config.toml
patch_size = [6, 6]
widths = [96, 192, 384]
optimizer = "soap"
learning_rate = 0.0024
gradient_centralization = true
max_steps = 21600
epochs = 30.6
lr_schedule = "cosine"
warmup_steps = 430
adamw_weight_decay_other_params = 0.01
Rows from block 6 of a small rotation predictor, named by matrix and row number. Rows with one number belong to one neuron. Each number is 50 + 15 x the weight over its row's rms, rounded and kept within 0 to 99. All counts start at 0.
After each neuron's rows are labels from the 100 images, of 14976, where the neuron reaches its highest value: "top examples" is what is common among them. Only what is clearly more common there than usual is listed. The data: stained colorectal tissue patches (NCT-CRC-HE-100K). In brackets: how many of the 100.
# fc1: MLP up (model.blocks.6.mlp.fc1.weight, 768x192), inputs 0-191
# fc2: MLP down (model.blocks.6.mlp.fc2.weight, 192x768, transposed), outputs 0-191

fc1.398:52 42 74 38 27 54 46 79 47 59 52 69 68 35 63 59 27 51 70 53 41 39 33 33 20 33 32 65 63 32 55 76 41 75 51 28 43 38 64 47 23 40 38 36 41 52 54 18 44 50 57 37 66 64 15 36 72 51 71 37 62 58 39 41 58 60 83 60 54 37 40 58 43 54 38 39 30 51 27 21 49 39 62 46 52 47 19 40 59 49 55 43 58 54 72 46 60 58 66 52 69 40 42 62 49 65 50 35 59 43 57 73 45 58 44 66 56 40 50 51 66 44 38 47 33 24 77 58 57 28 37 60 48 64 77 46 55 39 38 48 20 72 90 51 57 56 59 76 56 33 50 50 61 23 68 51 55 53 57 39 45 07 36 63 51 61 51 69 62 67 45 52 50 52 80 49 35 63 81 72 46 50 77 35 17 37 62 27 40 45 59 62
fc2.398:65 46 49 34 54 41 60 48 75 51 51 63 71 52 44 50 35 37 59 43 79 35 46 44 35 41 56 50 47 73 54 79 58 45 37 36 40 48 61 61 36 45 43 58 40 56 79 34 69 39 57 34 66 45 37 35 49 34 51 65 66 64 48 43 65 61 45 55 95 49 48 65 30 75 60 60 64 65 50 39 37 51 81 42 59 87 72 58 55 74 28 55 56 53 59 22 67 34 41 68 79 42 61 45 21 31 52 39 40 55 43 47 40 37 73 08 54 38 51 52 30 60 31 29 51 84 52 32 56 37 50 40 61 47 25 35 43 45 24 46 28 48 14 65 53 54 42 47 46 43 55 45 37 44 45 40 58 52 13 57 49 89 45 53 53 50 58 43 74 42 52 50 47 65 58 62 40 34 66 59 39 40 61 58 20 63 80 76 24 32 65 75
top examples: tissue: tumour epithelium (40)

fc1.575:72 69 69 59 43 40 46 50 46 39 51 43 64 24 41 57 30 27 81 51 54 55 37 53 41 42 34 57 48 67 59 69 49 53 51 41 58 48 52 38 46 54 45 51 55 58 69 10 49 51 16 60 58 58 40 10 43 44 56 43 65 70 49 54 52 58 68 50 39 42 54 63 53 35 31 34 43 47 38 58 48 26 60 27 40 42 54 38 63 67 56 73 51 77 59 31 48 40 71 39 76 32 41 49 54 53 67 05 62 09 67 67 63 54 39 50 42 50 29 59 78 47 52 61 47 48 95 49 54 36 31 39 36 73 56 43 49 67 48 58 29 67 43 49 58 65 36 77 47 60 29 31 66 32 75 41 65 56 60 34 45 13 31 68 42 44 46 35 61 73 53 36 43 71 53 21 20 53 65 66 64 50 86 50 48 65 43 64 45 44 60 47
fc2.575:74 48 57 32 56 43 63 41 76 50 52 59 83 45 40 54 30 40 52 40 76 27 51 47 45 37 51 34 35 83 58 72 56 40 50 45 44 38 46 52 45 58 44 55 44 53 84 31 63 42 55 48 69 23 29 30 43 47 50 60 61 68 33 46 59 47 46 52 89 49 64 59 37 78 76 56 57 67 54 38 46 50 82 41 59 77 58 44 52 75 28 43 58 55 65 27 58 38 39 72 88 44 57 41 14 29 54 48 44 57 49 42 39 37 71 04 49 32 59 40 32 57 39 28 53 78 58 37 57 34 63 45 54 35 20 42 50 51 33 37 30 39 26 62 57 51 46 44 51 49 37 56 34 45 42 52 59 52 17 52 39 90 50 41 42 57 52 37 60 47 49 42 39 59 61 55 46 34 75 55 47 43 75 55 21 61 76 51 23 45 60 82
top examples: tissue: tumour epithelium (35)

fc1.10:32 34 64 18 47 69 48 22 29 57 48 24 39 45 23 34 53 35 12 64 35 41 51 60 32 61 81 34 40 64 46 44 34 55 42 72 61 47 30 30 43 44 71 67 62 36 39 50 80 62 57 49 34 48 52 35 37 34 51 44 67 57 50 68 41 55 58 30 37 42 53 62 43 29 58 40 41 44 34 44 40 51 38 46 55 40 56 59 50 56 55 51 44 41 62 34 59 34 84 65 77 41 27 46 74 33 35 28 74 60 33 48 49 59 34 47 31 48 64 57 64 10 44 39 51 53 72 57 04 52 42 56 50 47 42 65 38 60 37 48 39 41 55 64 82 43 73 28 24 79 57 50 54 59 34 64 55 57 48 61 60 23 42 57 59 48 24 26 54 45 64 41 41 35 23 56 57 52 62 48 65 36 18 66 46 38 45 94 35 41 42 43
fc2.10:06 62 28 59 69 58 38 16 33 52 55 62 47 49 66 66 75 49 46 53 44 55 60 52 60 48 66 72 49 76 51 52 57 48 44 48 52 37 64 45 49 63 42 27 27 60 49 45 40 52 52 53 31 71 00 52 79 64 48 47 60 37 48 45 55 93 41 55 33 46 31 57 49 49 41 26 46 84 66 68 47 54 87 51 42 28 36 58 44 52 29 47 44 48 48 57 44 72 20 58 45 58 49 45 69 65 62 47 51 59 31 47 42 54 49 44 31 54 33 66 59 29 49 61 52 28 46 39 47 58 35 49 37 50 67 48 45 60 38 71 38 37 65 54 50 62 33 56 73 53 74 44 21 63 39 61 55 45 45 37 77 37 50 73 65 44 49 56 49 34 53 09 82 11 45 79 56 43 32 47 14 73 42 45 52 59 51 32 56 51 27 63
top examples: tissue: smooth muscle (39)

fc1.93:81 45 51 38 56 66 39 71 52 24 42 71 40 47 57 46 50 38 50 60 58 70 24 56 33 36 73 54 76 37 41 42 46 54 80 46 59 67 30 57 35 31 23 29 66 49 65 57 55 46 29 52 40 50 02 41 61 55 50 50 64 41 46 94 21 72 39 47 42 67 61 35 57 28 44 53 44 43 61 34 37 45 69 39 62 69 43 49 63 54 67 63 46 50 55 49 44 30 68 46 63 56 38 33 67 52 45 51 48 57 59 42 30 49 48 58 68 59 36 46 71 55 60 59 43 39 66 44 39 39 49 54 53 58 50 64 46 18 24 77 26 66 47 34 38 46 38 38 31 52 68 52 76 20 51 53 50 77 44 55 53 05 33 50 41 50 61 65 96 69 70 55 31 36 49 54 44 77 66 71 38 76 73 36 35 41 39 60 40 36 68 51
fc2.93:73 50 47 33 58 48 57 41 55 49 50 59 68 43 41 42 43 39 49 42 74 41 46 50 41 37 54 42 42 68 47 67 54 40 40 41 44 38 56 65 37 55 36 48 45 59 86 24 72 44 61 38 74 38 36 27 45 37 50 61 64 61 46 48 65 50 47 60 89 47 48 64 30 78 54 71 56 75 54 34 31 57 75 50 55 92 69 56 51 62 25 49 55 41 58 25 60 33 51 69 76 35 55 36 28 46 52 40 35 51 44 44 43 41 65 03 56 35 53 41 27 55 39 39 55 81 56 38 58 36 63 49 62 39 29 39 51 38 19 37 24 54 12 68 50 55 47 57 42 41 52 48 30 44 44 47 57 52 06 61 53 91 47 59 57 51 50 40 67 40 47 43 45 67 49 58 41 22 73 66 41 38 59 52 27 62 91 75 35 34 64 72
top examples: tissue: mucus (29)

fc1.527:66 60 66 42 50 34 58 63 49 69 47 43 62 38 78 42 58 43 61 74 46 40 34 52 49 48 59 45 74 64 38 45 57 28 48 44 26 64 58 39 45 42 53 69 63 39 53 44 43 43 63 29 87 57 46 40 52 81 54 29 61 79 40 89 33 31 43 38 52 41 47 51 65 41 48 56 31 35 42 62 61 69 44 49 74 63 39 64 41 56 48 37 57 45 57 57 46 29 64 65 56 38 48 30 28 69 63 49 45 46 36 74 11 35 69 52 62 55 66 74 39 50 67 27 52 45 64 54 55 46 52 77 33 51 83 39 46 28 53 55 56 52 72 29 54 52 21 55 62 46 55 62 53 37 60 61 55 42 50 41 49 00 38 02 29 12 72 63 52 54 66 37 49 29 64 60 51 51 69 69 36 71 56 47 29 27 59 47 56 54 56 51
fc2.527:71 44 45 37 46 56 63 45 71 51 48 63 63 24 51 49 41 49 54 42 76 37 49 51 51 36 51 44 44 64 53 68 65 42 35 41 51 45 49 56 41 59 39 56 36 45 82 14 65 38 48 34 72 40 26 37 58 39 45 63 60 61 51 45 60 48 40 51 84 51 36 67 33 62 41 71 59 62 62 49 28 61 85 45 61 84 72 51 37 57 28 40 53 61 69 30 54 32 47 52 74 35 58 42 21 54 52 34 41 54 43 42 43 50 50 05 63 42 60 41 31 54 38 36 59 80 57 34 56 40 54 47 62 32 17 32 45 46 26 28 28 45 15 77 55 55 27 43 31 37 46 41 26 47 39 45 63 44 10 60 43 97 51 43 50 49 57 47 61 45 51 41 37 69 53 67 54 28 63 63 50 49 57 60 26 62 82 73 34 42 66 70
top examples: tissue: mucus (44)

fc1.74:20 55 52 52 63 66 63 47 54 47 35 52 59 36 59 46 70 24 42 64 59 44 44 45 31 41 53 48 63 69 64 60 31 50 74 40 56 54 34 57 57 43 58 54 18 58 34 21 64 62 60 49 44 50 54 22 73 71 10 28 44 38 43 75 59 47 77 41 10 54 20 49 44 44 62 52 57 37 30 47 48 84 59 48 46 47 45 42 41 53 38 35 54 43 45 33 28 63 73 52 73 49 29 55 60 67 55 53 79 41 36 40 52 74 40 63 31 54 54 77 58 81 61 39 29 45 74 63 65 50 27 54 53 58 68 69 70 50 30 74 62 54 34 43 35 41 49 11 55 48 67 38 48 45 71 51 43 13 53 37 45 14 33 74 55 59 54 31 56 38 63 57 44 78 41 74 39 60 45 57 53 49 71 44 56 43 57 54 36 32 78 41
fc2.74:53 48 49 50 55 37 39 08 76 56 47 73 69 42 21 61 42 36 69 61 76 27 53 41 34 29 42 53 53 38 49 59 67 50 52 41 39 44 57 46 43 53 47 57 35 61 65 34 59 40 47 44 57 53 34 34 72 38 56 64 51 46 52 50 56 65 54 49 77 62 22 60 36 88 52 87 43 75 46 48 54 46 72 33 42 71 56 63 51 46 23 55 58 36 55 32 70 28 56 63 71 39 40 24 37 06 58 12 43 60 31 52 56 47 61 07 59 42 47 47 34 62 40 45 54 62 45 56 53 36 54 45 60 44 12 24 49 63 44 30 18 49 17 66 57 56 59 46 41 61 45 41 50 23 42 37 68 51 31 47 48 95 39 52 55 52 47 38 48 25 56 47 57 61 62 61 48 33 49 53 37 55 73 48 32 52 72 48 29 50 52 75
top examples: tissue: mucus (42)

fc1.583:62 64 71 31 38 62 52 50 39 64 29 69 47 59 36 52 41 64 35 70 49 57 37 38 59 23 59 59 56 55 33 36 49 53 82 57 72 44 46 45 25 40 45 16 48 52 62 42 48 41 60 48 75 40 21 51 46 37 46 39 55 47 36 70 52 52 45 35 32 48 64 21 39 33 45 37 60 49 13 49 61 55 50 36 71 59 50 57 50 65 45 79 67 39 75 44 57 34 65 44 64 56 59 36 37 51 81 44 57 33 56 48 51 50 60 50 39 60 37 63 72 35 71 39 52 44 56 44 60 44 79 40 47 67 56 75 61 28 44 36 39 59 54 68 53 67 45 61 39 44 84 48 63 28 48 47 43 57 72 51 68 00 29 40 15 44 68 74 69 33 63 39 48 42 38 54 36 64 47 74 31 60 84 44 31 32 58 51 47 49 35 64
fc2.583:71 45 45 30 57 50 64 47 69 48 59 61 73 44 38 45 41 33 47 40 77 35 46 47 34 32 48 46 45 72 48 76 52 42 40 34 45 40 59 57 42 52 38 55 37 62 96 24 66 39 55 45 67 33 38 36 50 35 54 59 60 62 49 53 65 47 45 56 91 46 50 71 34 69 59 74 59 65 42 42 35 56 78 54 61 90 71 58 47 66 23 54 56 48 63 24 64 39 46 73 70 37 58 41 25 49 43 40 38 46 44 45 37 37 64 04 47 38 52 46 31 57 35 31 52 85 58 37 55 39 57 43 63 47 16 44 48 38 24 38 28 41 14 70 48 54 46 45 48 39 44 42 36 40 46 49 56 51 10 59 44 78 51 49 58 41 55 38 69 46 51 45 43 69 58 62 45 23 70 68 42 48 64 56 19 57 84 62 33 34 59 69
top examples: tissue: mucus (37)

fc1.42:69 46 57 47 47 29 47 59 48 37 40 42 60 41 47 56 42 57 70 44 77 49 60 41 49 54 61 63 75 60 83 44 47 58 35 45 36 46 58 44 13 48 50 46 71 50 55 48 48 43 46 57 87 49 32 06 40 73 62 32 47 47 56 57 52 59 51 52 56 40 49 33 46 41 28 47 31 37 37 47 47 51 40 39 45 37 46 56 59 35 59 54 61 54 50 25 33 61 45 77 84 43 54 40 52 40 58 52 41 62 57 47 28 48 65 41 45 41 30 47 81 41 64 57 43 37 89 36 88 25 56 60 53 38 74 50 53 70 57 55 36 44 44 62 40 44 32 77 62 58 49 42 58 39 68 09 38 68 37 61 43 02 40 62 41 41 51 76 90 64 58 49 47 32 47 45 35 42 77 79 43 54 88 51 40 30 59 18 38 44 76 54
fc2.42:66 45 48 36 55 43 57 47 65 52 55 66 75 39 44 44 35 34 53 36 82 35 41 54 36 42 51 43 48 79 45 68 54 37 44 41 45 44 57 62 36 51 40 53 44 57 79 18 57 39 61 41 75 36 37 25 50 34 50 68 71 60 49 48 63 51 36 54 90 51 46 71 28 75 59 68 54 69 43 45 30 53 84 50 60 80 73 49 50 75 37 54 54 49 62 28 58 39 42 70 69 39 61 39 18 40 52 41 42 55 38 48 41 34 69 00 50 37 45 48 35 54 33 37 54 74 50 34 57 35 58 49 65 44 25 40 47 38 27 30 30 39 16 68 50 53 44 47 45 49 53 47 38 36 48 45 57 49 09 57 51 86 48 50 63 42 48 46 74 33 51 47 48 65 55 60 44 25 71 67 39 44 63 58 26 57 90 69 28 37 59 74
top examples: tissue: cancer-associated stroma (35)

fc1.4:61 56 50 29 54 43 52 31 58 45 37 42 42 54 76 59 56 18 56 52 44 54 19 65 51 33 42 60 34 46 71 51 43 32 29 38 40 34 27 32 49 66 61 24 62 45 43 28 17 72 54 30 70 22 43 34 67 62 55 23 69 53 34 74 44 63 30 65 51 47 54 68 54 56 58 52 34 53 47 40 53 50 40 35 57 32 62 61 61 58 43 81 47 66 80 36 64 41 70 75 70 57 88 69 29 36 62 56 51 32 70 58 49 48 69 59 52 64 35 39 46 62 72 26 54 27 49 51 52 37 66 36 45 56 79 57 61 36 08 45 38 70 37 59 63 56 40 44 78 40 83 55 64 40 39 56 35 50 81 58 36 34 30 64 29 25 35 72 57 44 34 63 60 67 55 48 38 42 67 60 38 49 69 53 23 42 51 60 61 49 55 36
fc2.4:63 33 43 39 55 46 56 37 69 52 58 62 73 44 33 47 28 39 54 39 70 33 39 50 31 40 46 47 40 64 46 71 53 46 49 48 48 57 52 71 31 50 40 45 36 67 89 21 59 35 53 40 67 42 40 39 56 39 55 63 65 61 51 47 59 48 44 55 91 53 59 76 30 80 51 53 61 69 41 40 36 59 70 50 62 98 69 59 43 65 31 54 53 48 67 30 62 36 58 73 76 35 51 46 27 48 33 38 43 58 42 46 40 39 55 00 60 42 41 39 47 55 42 40 54 83 55 46 61 34 56 49 63 42 11 41 50 45 22 36 22 49 15 57 41 45 39 50 42 34 45 46 33 39 45 51 54 37 30 58 58 76 47 51 65 45 62 36 65 43 46 41 41 72 57 63 43 28 71 65 40 35 57 46 22 65 80 73 29 25 60 65
top examples: tissue: debris (33); tissue: cancer-associated stroma (30)

fc1.441:67 61 59 46 43 55 46 41 55 41 22 54 40 49 37 65 20 59 47 73 41 67 43 53 55 52 44 28 27 43 30 35 66 52 82 37 57 46 47 40 62 47 63 50 59 52 33 65 63 67 44 30 54 62 14 44 67 32 56 25 36 37 49 54 53 67 33 57 40 53 42 55 46 45 39 27 35 49 56 52 55 53 51 38 46 61 63 42 73 62 60 81 58 60 61 39 75 58 62 50 67 35 20 35 59 65 62 41 64 66 44 72 41 50 46 46 48 58 71 46 43 32 67 68 47 18 25 74 64 36 49 27 49 59 86 31 74 14 27 20 57 65 27 47 73 47 71 59 39 46 82 55 50 28 61 31 47 58 79 59 47 11 54 36 51 30 31 72 75 50 53 50 51 69 54 45 50 48 72 52 49 57 59 43 49 69 59 03 56 42 54 57
fc2.441:70 46 45 28 64 44 62 45 67 47 55 62 75 47 40 40 43 38 56 37 86 39 50 44 31 39 54 52 56 73 48 75 42 42 38 35 38 48 60 55 39 49 34 53 38 63 99 33 56 45 61 33 73 39 45 40 49 36 50 58 66 61 51 36 73 45 39 50 94 57 39 65 31 77 56 72 54 67 41 49 28 46 77 44 58 86 67 50 56 57 22 52 45 63 62 22 64 32 63 67 72 41 60 42 20 44 60 44 32 52 45 45 35 40 69 11 57 37 50 47 30 59 33 38 53 78 51 41 55 36 63 48 65 50 22 37 50 31 18 39 25 52 21 63 53 55 51 43 40 48 47 47 41 40 45 47 60 47 19 54 50 87 39 56 49 58 48 36 64 44 44 41 47 63 54 71 55 36 66 61 45 42 56 51 12 64 85 64 43 33 57 74
top examples: tissue: smooth muscle (60)

fc1.572:69 68 56 39 72 32 27 61 60 58 62 49 49 23 48 67 25 59 67 72 48 55 65 40 66 38 63 57 61 48 40 41 55 59 65 67 63 33 38 54 52 53 69 41 79 50 87 23 46 67 36 67 57 47 35 69 51 31 35 62 39 62 51 87 58 57 47 50 60 66 71 53 37 29 25 51 48 43 37 58 60 60 53 43 23 70 62 41 56 62 60 51 41 58 48 55 51 55 60 51 43 74 17 31 53 49 53 72 49 35 48 37 41 37 45 67 61 50 52 44 48 53 61 41 42 63 54 37 34 26 45 20 73 47 52 57 37 27 21 39 54 43 24 44 31 53 40 74 47 51 87 52 25 19 55 37 43 90 64 45 54 14 30 64 41 49 31 42 63 27 48 59 44 56 73 69 45 44 37 62 52 81 74 49 59 45 38 24 15 60 53 46
fc2.572:75 46 43 31 56 42 63 47 65 57 57 70 74 40 38 45 49 35 55 48 77 40 50 53 37 36 46 47 50 77 49 66 56 41 45 35 48 50 61 56 38 48 40 54 42 57 84 23 67 23 55 46 74 44 29 30 52 39 50 56 68 57 52 46 57 49 42 50 87 47 58 71 25 74 59 64 59 73 48 40 38 68 88 47 57 87 70 61 55 61 20 57 55 44 67 30 63 33 52 66 72 38 57 47 29 44 54 40 39 49 45 41 35 41 66 08 56 34 60 44 31 55 38 35 59 81 62 37 61 34 65 42 66 41 19 40 44 48 22 35 20 48 15 64 58 56 38 51 43 45 38 46 35 40 45 47 61 48 14 56 52 83 48 52 53 45 51 37 66 37 53 47 45 68 51 57 46 26 75 67 40 45 61 54 27 61 87 64 34 40 65 71
top examples: tissue: smooth muscle (75)

fc1.435:52 43 21 63 40 39 33 55 46 37 37 48 56 45 31 54 46 44 54 45 53 35 56 55 37 58 48 65 78 44 39 35 49 61 36 81 55 42 47 66 76 47 47 45 22 51 63 42 48 56 61 49 59 48 47 63 76 69 71 23 60 72 38 48 56 18 89 31 46 50 62 50 47 32 34 44 54 48 36 53 56 44 43 30 39 23 44 58 65 64 70 29 69 57 47 37 37 57 58 41 74 66 73 74 39 63 36 54 59 77 43 61 52 54 56 73 55 42 56 36 50 59 37 49 41 50 79 31 71 22 38 42 59 54 44 56 49 45 48 58 28 42 24 32 72 43 39 56 43 43 29 58 70 71 84 50 52 63 40 53 48 00 56 50 67 46 64 51 45 42 53 51 36 61 21 33 39 53 91 57 73 64 71 33 54 41 37 52 52 54 51 21
fc2.435:86 46 49 33 63 53 61 35 59 46 55 67 71 48 35 52 53 32 62 43 69 35 49 43 49 48 48 53 36 72 55 62 46 51 44 38 44 40 54 58 41 53 39 40 42 63 96 25 61 38 56 38 73 37 21 37 50 43 40 60 69 58 51 43 64 52 47 51 81 44 53 64 24 71 55 64 60 72 45 37 32 59 64 44 56 86 61 63 52 62 21 52 63 43 57 35 58 35 41 65 83 41 56 48 33 25 50 33 39 43 42 45 43 40 67 00 56 40 43 50 29 65 29 32 60 76 59 46 53 32 61 40 60 43 17 40 46 42 31 35 12 53 11 62 48 52 47 58 58 47 55 41 36 41 39 54 51 43 12 48 51 80 40 56 58 53 46 35 66 39 49 43 48 62 45 49 42 28 71 55 48 51 64 56 32 55 93 72 32 24 62 63
top examples: tissue: tumour epithelium (45)

fc1.660:58 78 62 57 56 41 38 49 54 41 25 73 55 44 39 34 54 58 51 53 64 85 57 39 39 49 63 53 48 45 57 65 46 74 59 78 66 57 38 34 49 22 21 37 40 49 44 33 54 50 63 42 37 24 14 72 67 58 74 28 52 41 57 73 49 51 65 54 40 61 90 43 54 73 47 23 39 57 57 38 43 56 42 52 49 16 77 55 30 66 63 63 49 49 60 48 40 54 44 60 70 42 25 76 36 24 29 56 60 52 54 50 43 53 37 61 44 55 73 45 57 39 54 33 32 65 67 48 36 64 37 15 34 44 72 71 57 48 42 47 50 77 66 58 46 28 25 42 56 57 52 50 79 39 59 56 37 39 59 41 60 02 21 63 54 31 34 52 76 41 55 40 49 55 27 55 41 42 56 73 62 54 55 55 45 10 53 26 58 40 54 64
fc2.660:76 59 60 31 58 44 66 41 42 51 42 67 58 43 27 49 59 40 46 49 83 46 42 55 28 36 41 44 34 63 48 63 59 48 54 47 41 50 52 64 36 49 35 63 44 51 94 30 62 38 50 36 76 49 23 39 45 44 51 57 67 58 61 46 61 53 48 51 87 56 41 67 35 73 57 74 46 65 51 49 38 55 80 46 57 86 69 48 52 67 23 48 60 59 56 27 50 33 57 60 86 45 63 43 29 33 56 31 25 52 55 61 35 43 60 17 67 36 47 44 45 53 27 32 60 81 47 37 54 36 49 52 59 51 09 41 57 51 24 33 20 55 29 63 54 53 35 50 48 53 62 44 34 45 35 41 60 49 22 54 35 88 38 58 50 41 51 51 68 39 47 34 37 64 55 60 33 30 82 61 31 53 60 60 24 69 76 68 36 43 76 74
top examples: tissue: tumour epithelium (49)

fc1.702:87 42 49 27 32 39 46 67 47 44 42 70 69 28 34 51 75 37 29 61 55 49 29 51 52 18 59 63 64 44 51 54 46 50 76 47 67 62 21 61 26 67 37 49 44 53 59 20 67 46 59 45 68 36 17 41 41 41 40 40 31 53 44 99 50 68 64 63 54 52 57 38 56 49 25 30 57 51 38 46 54 44 61 35 65 41 44 52 52 19 59 53 61 76 49 51 43 41 62 48 62 36 40 30 59 61 79 53 65 46 49 54 52 50 26 50 50 51 64 55 58 54 47 78 63 24 58 57 63 37 66 57 46 60 71 35 56 20 38 56 34 45 53 47 46 70 33 58 47 85 77 54 86 30 39 34 31 66 27 70 55 00 36 42 50 45 58 65 54 53 45 60 54 51 43 50 56 54 64 50 44 44 79 41 57 38 44 39 51 45 63 52
fc2.702:70 48 45 30 62 42 66 37 55 49 56 60 67 43 35 46 36 39 52 47 78 34 47 40 37 39 46 49 56 79 47 78 57 47 46 40 45 39 53 58 41 57 37 58 42 62 91 21 67 41 61 41 76 33 33 34 55 33 49 61 64 64 47 46 62 50 40 53 92 52 53 67 34 75 59 61 58 68 49 42 34 59 79 52 54 86 72 56 57 67 28 53 60 49 62 29 59 37 43 72 72 41 55 38 29 41 45 41 39 49 52 47 36 32 65 04 51 31 48 47 37 61 38 32 55 77 63 37 61 36 59 41 62 45 15 42 45 44 26 35 27 53 04 63 45 56 47 53 43 42 37 46 28 49 47 50 59 49 20 60 52 83 43 51 55 45 53 44 69 40 51 43 46 67 62 61 44 29 70 63 46 52 67 47 24 57 94 67 33 37 62 70
top examples: tissue: mucus (38)

fc1.214:73 49 47 28 52 34 18 55 42 37 50 54 62 23 57 48 24 37 26 51 46 53 30 61 55 39 60 59 71 40 40 48 62 35 63 68 69 69 64 64 23 54 40 58 56 37 65 41 59 64 38 50 44 57 20 45 50 48 50 30 60 78 27 84 76 69 48 30 42 67 63 28 42 40 33 49 30 47 47 53 61 63 53 27 36 55 44 31 54 54 75 78 59 51 44 46 50 43 72 47 49 60 20 61 63 44 76 48 65 40 59 53 43 53 41 78 81 61 44 25 49 69 63 41 59 51 77 33 54 25 76 63 50 50 61 49 59 21 46 40 20 58 29 49 49 69 28 56 35 69 61 58 60 09 44 61 36 42 67 59 60 10 35 36 37 52 65 73 75 51 40 49 42 39 57 52 22 59 60 59 48 60 78 59 60 42 51 41 32 42 55 68
fc2.214:72 38 44 39 59 46 59 46 62 51 52 61 77 46 36 41 35 39 51 52 73 29 42 52 38 32 40 39 54 74 55 70 65 44 52 45 47 38 54 58 44 52 36 52 37 58 80 13 59 32 58 39 67 36 33 29 45 40 53 52 62 60 51 57 63 54 53 52 88 47 48 73 34 80 58 70 60 70 47 46 27 60 78 53 52 91 65 53 57 59 28 52 53 43 52 24 62 49 49 68 82 41 59 43 32 46 55 39 37 47 43 40 42 43 61 00 55 30 50 48 24 61 34 28 54 76 58 32 60 44 54 44 63 34 23 38 49 43 25 36 24 46 19 70 57 59 48 60 42 46 44 52 33 33 41 50 60 49 15 61 50 88 48 58 54 40 49 28 60 31 58 44 46 63 54 58 38 28 71 66 47 46 63 58 29 64 78 69 36 34 71 78
top examples: tissue: debris (36)

fc1.249:23 44 35 31 23 45 59 45 93 34 16 44 44 43 63 56 44 49 44 59 68 48 55 39 39 45 84 45 53 52 69 35 57 59 62 24 47 57 63 37 52 59 09 48 45 40 41 63 61 62 70 54 88 46 66 51 36 43 71 60 48 32 48 62 27 40 63 87 57 38 39 86 61 42 78 47 58 43 34 35 62 61 52 66 62 44 42 48 49 40 60 45 61 20 48 47 67 53 62 17 40 52 39 39 54 65 66 59 64 67 54 55 31 41 62 42 56 57 45 71 51 31 63 27 60 39 38 55 38 52 49 61 24 31 68 36 41 27 62 38 32 20 32 46 46 63 55 51 52 36 82 44 38 58 73 49 49 41 64 58 44 69 45 60 61 05 59 51 43 46 58 44 49 45 64 63 52 64 79 49 25 52 77 45 12 60 57 26 59 43 50 55
fc2.249:38 63 50 27 43 43 49 67 38 47 47 54 74 55 54 60 60 36 47 34 61 47 51 62 46 39 19 57 72 66 63 55 25 44 51 46 53 76 44 57 51 55 32 39 41 63 61 20 56 75 50 49 65 55 16 47 38 52 48 41 40 41 61 56 50 24 55 41 71 55 28 38 51 89 68 48 34 75 31 48 42 33 55 57 53 98 58 55 56 46 75 71 39 41 47 40 54 56 33 46 72 56 57 62 40 53 32 45 50 52 49 56 37 49 60 40 52 57 16 55 26 47 46 56 50 57 48 56 50 50 63 51 58 44 17 22 53 65 49 31 29 53 35 71 51 38 47 51 30 30 49 53 52 28 30 62 55 41 07 54 53 88 64 41 52 57 47 40 61 38 55 17 82 45 65 59 47 34 55 46 18 47 99 33 55 55 59 70 50 63 66 82
top examples: tissue: smooth muscle (43)

fc1.611:65 53 66 45 47 32 76 33 54 27 65 50 56 41 45 44 53 48 40 54 54 58 33 54 41 45 77 66 57 47 39 45 57 61 54 47 30 46 52 40 33 54 30 10 56 59 79 37 58 73 54 41 61 44 44 66 32 63 37 44 34 58 48 76 79 50 48 38 42 56 88 65 62 35 71 48 56 68 38 56 61 50 58 47 67 66 27 48 63 38 52 65 63 64 45 40 36 35 54 36 80 45 36 75 70 70 70 36 72 41 69 34 38 35 46 48 44 39 18 64 31 59 65 21 43 38 59 43 03 33 63 31 56 37 77 52 51 33 73 46 32 78 51 40 81 46 65 47 56 60 37 43 52 29 59 58 37 43 85 43 52 27 54 63 14 34 50 69 48 73 71 33 47 61 37 37 36 65 51 53 50 59 64 60 56 35 48 23 28 49 64 41
fc2.611:78 53 54 35 62 44 56 55 65 49 57 76 69 41 34 52 52 36 57 52 71 37 56 45 54 30 39 44 38 82 46 59 55 47 52 35 49 41 54 53 39 53 47 57 33 59 80 27 68 32 59 31 63 37 16 43 43 41 47 59 59 58 47 39 60 53 52 49 91 56 51 64 39 78 46 56 51 76 50 32 45 57 97 43 58 96 54 57 53 64 18 49 54 51 62 36 60 34 58 65 75 38 56 37 27 41 48 36 35 44 44 49 36 40 61 04 53 28 55 47 42 51 38 43 55 75 61 41 64 44 71 46 61 34 16 57 47 59 28 33 21 44 18 62 43 51 44 62 41 47 43 46 43 39 36 36 53 46 24 53 54 94 45 49 49 47 47 39 59 37 46 34 57 65 52 65 49 26 77 60 41 47 65 51 23 61 83 73 33 41 57 74
top examples: tissue: smooth muscle (53)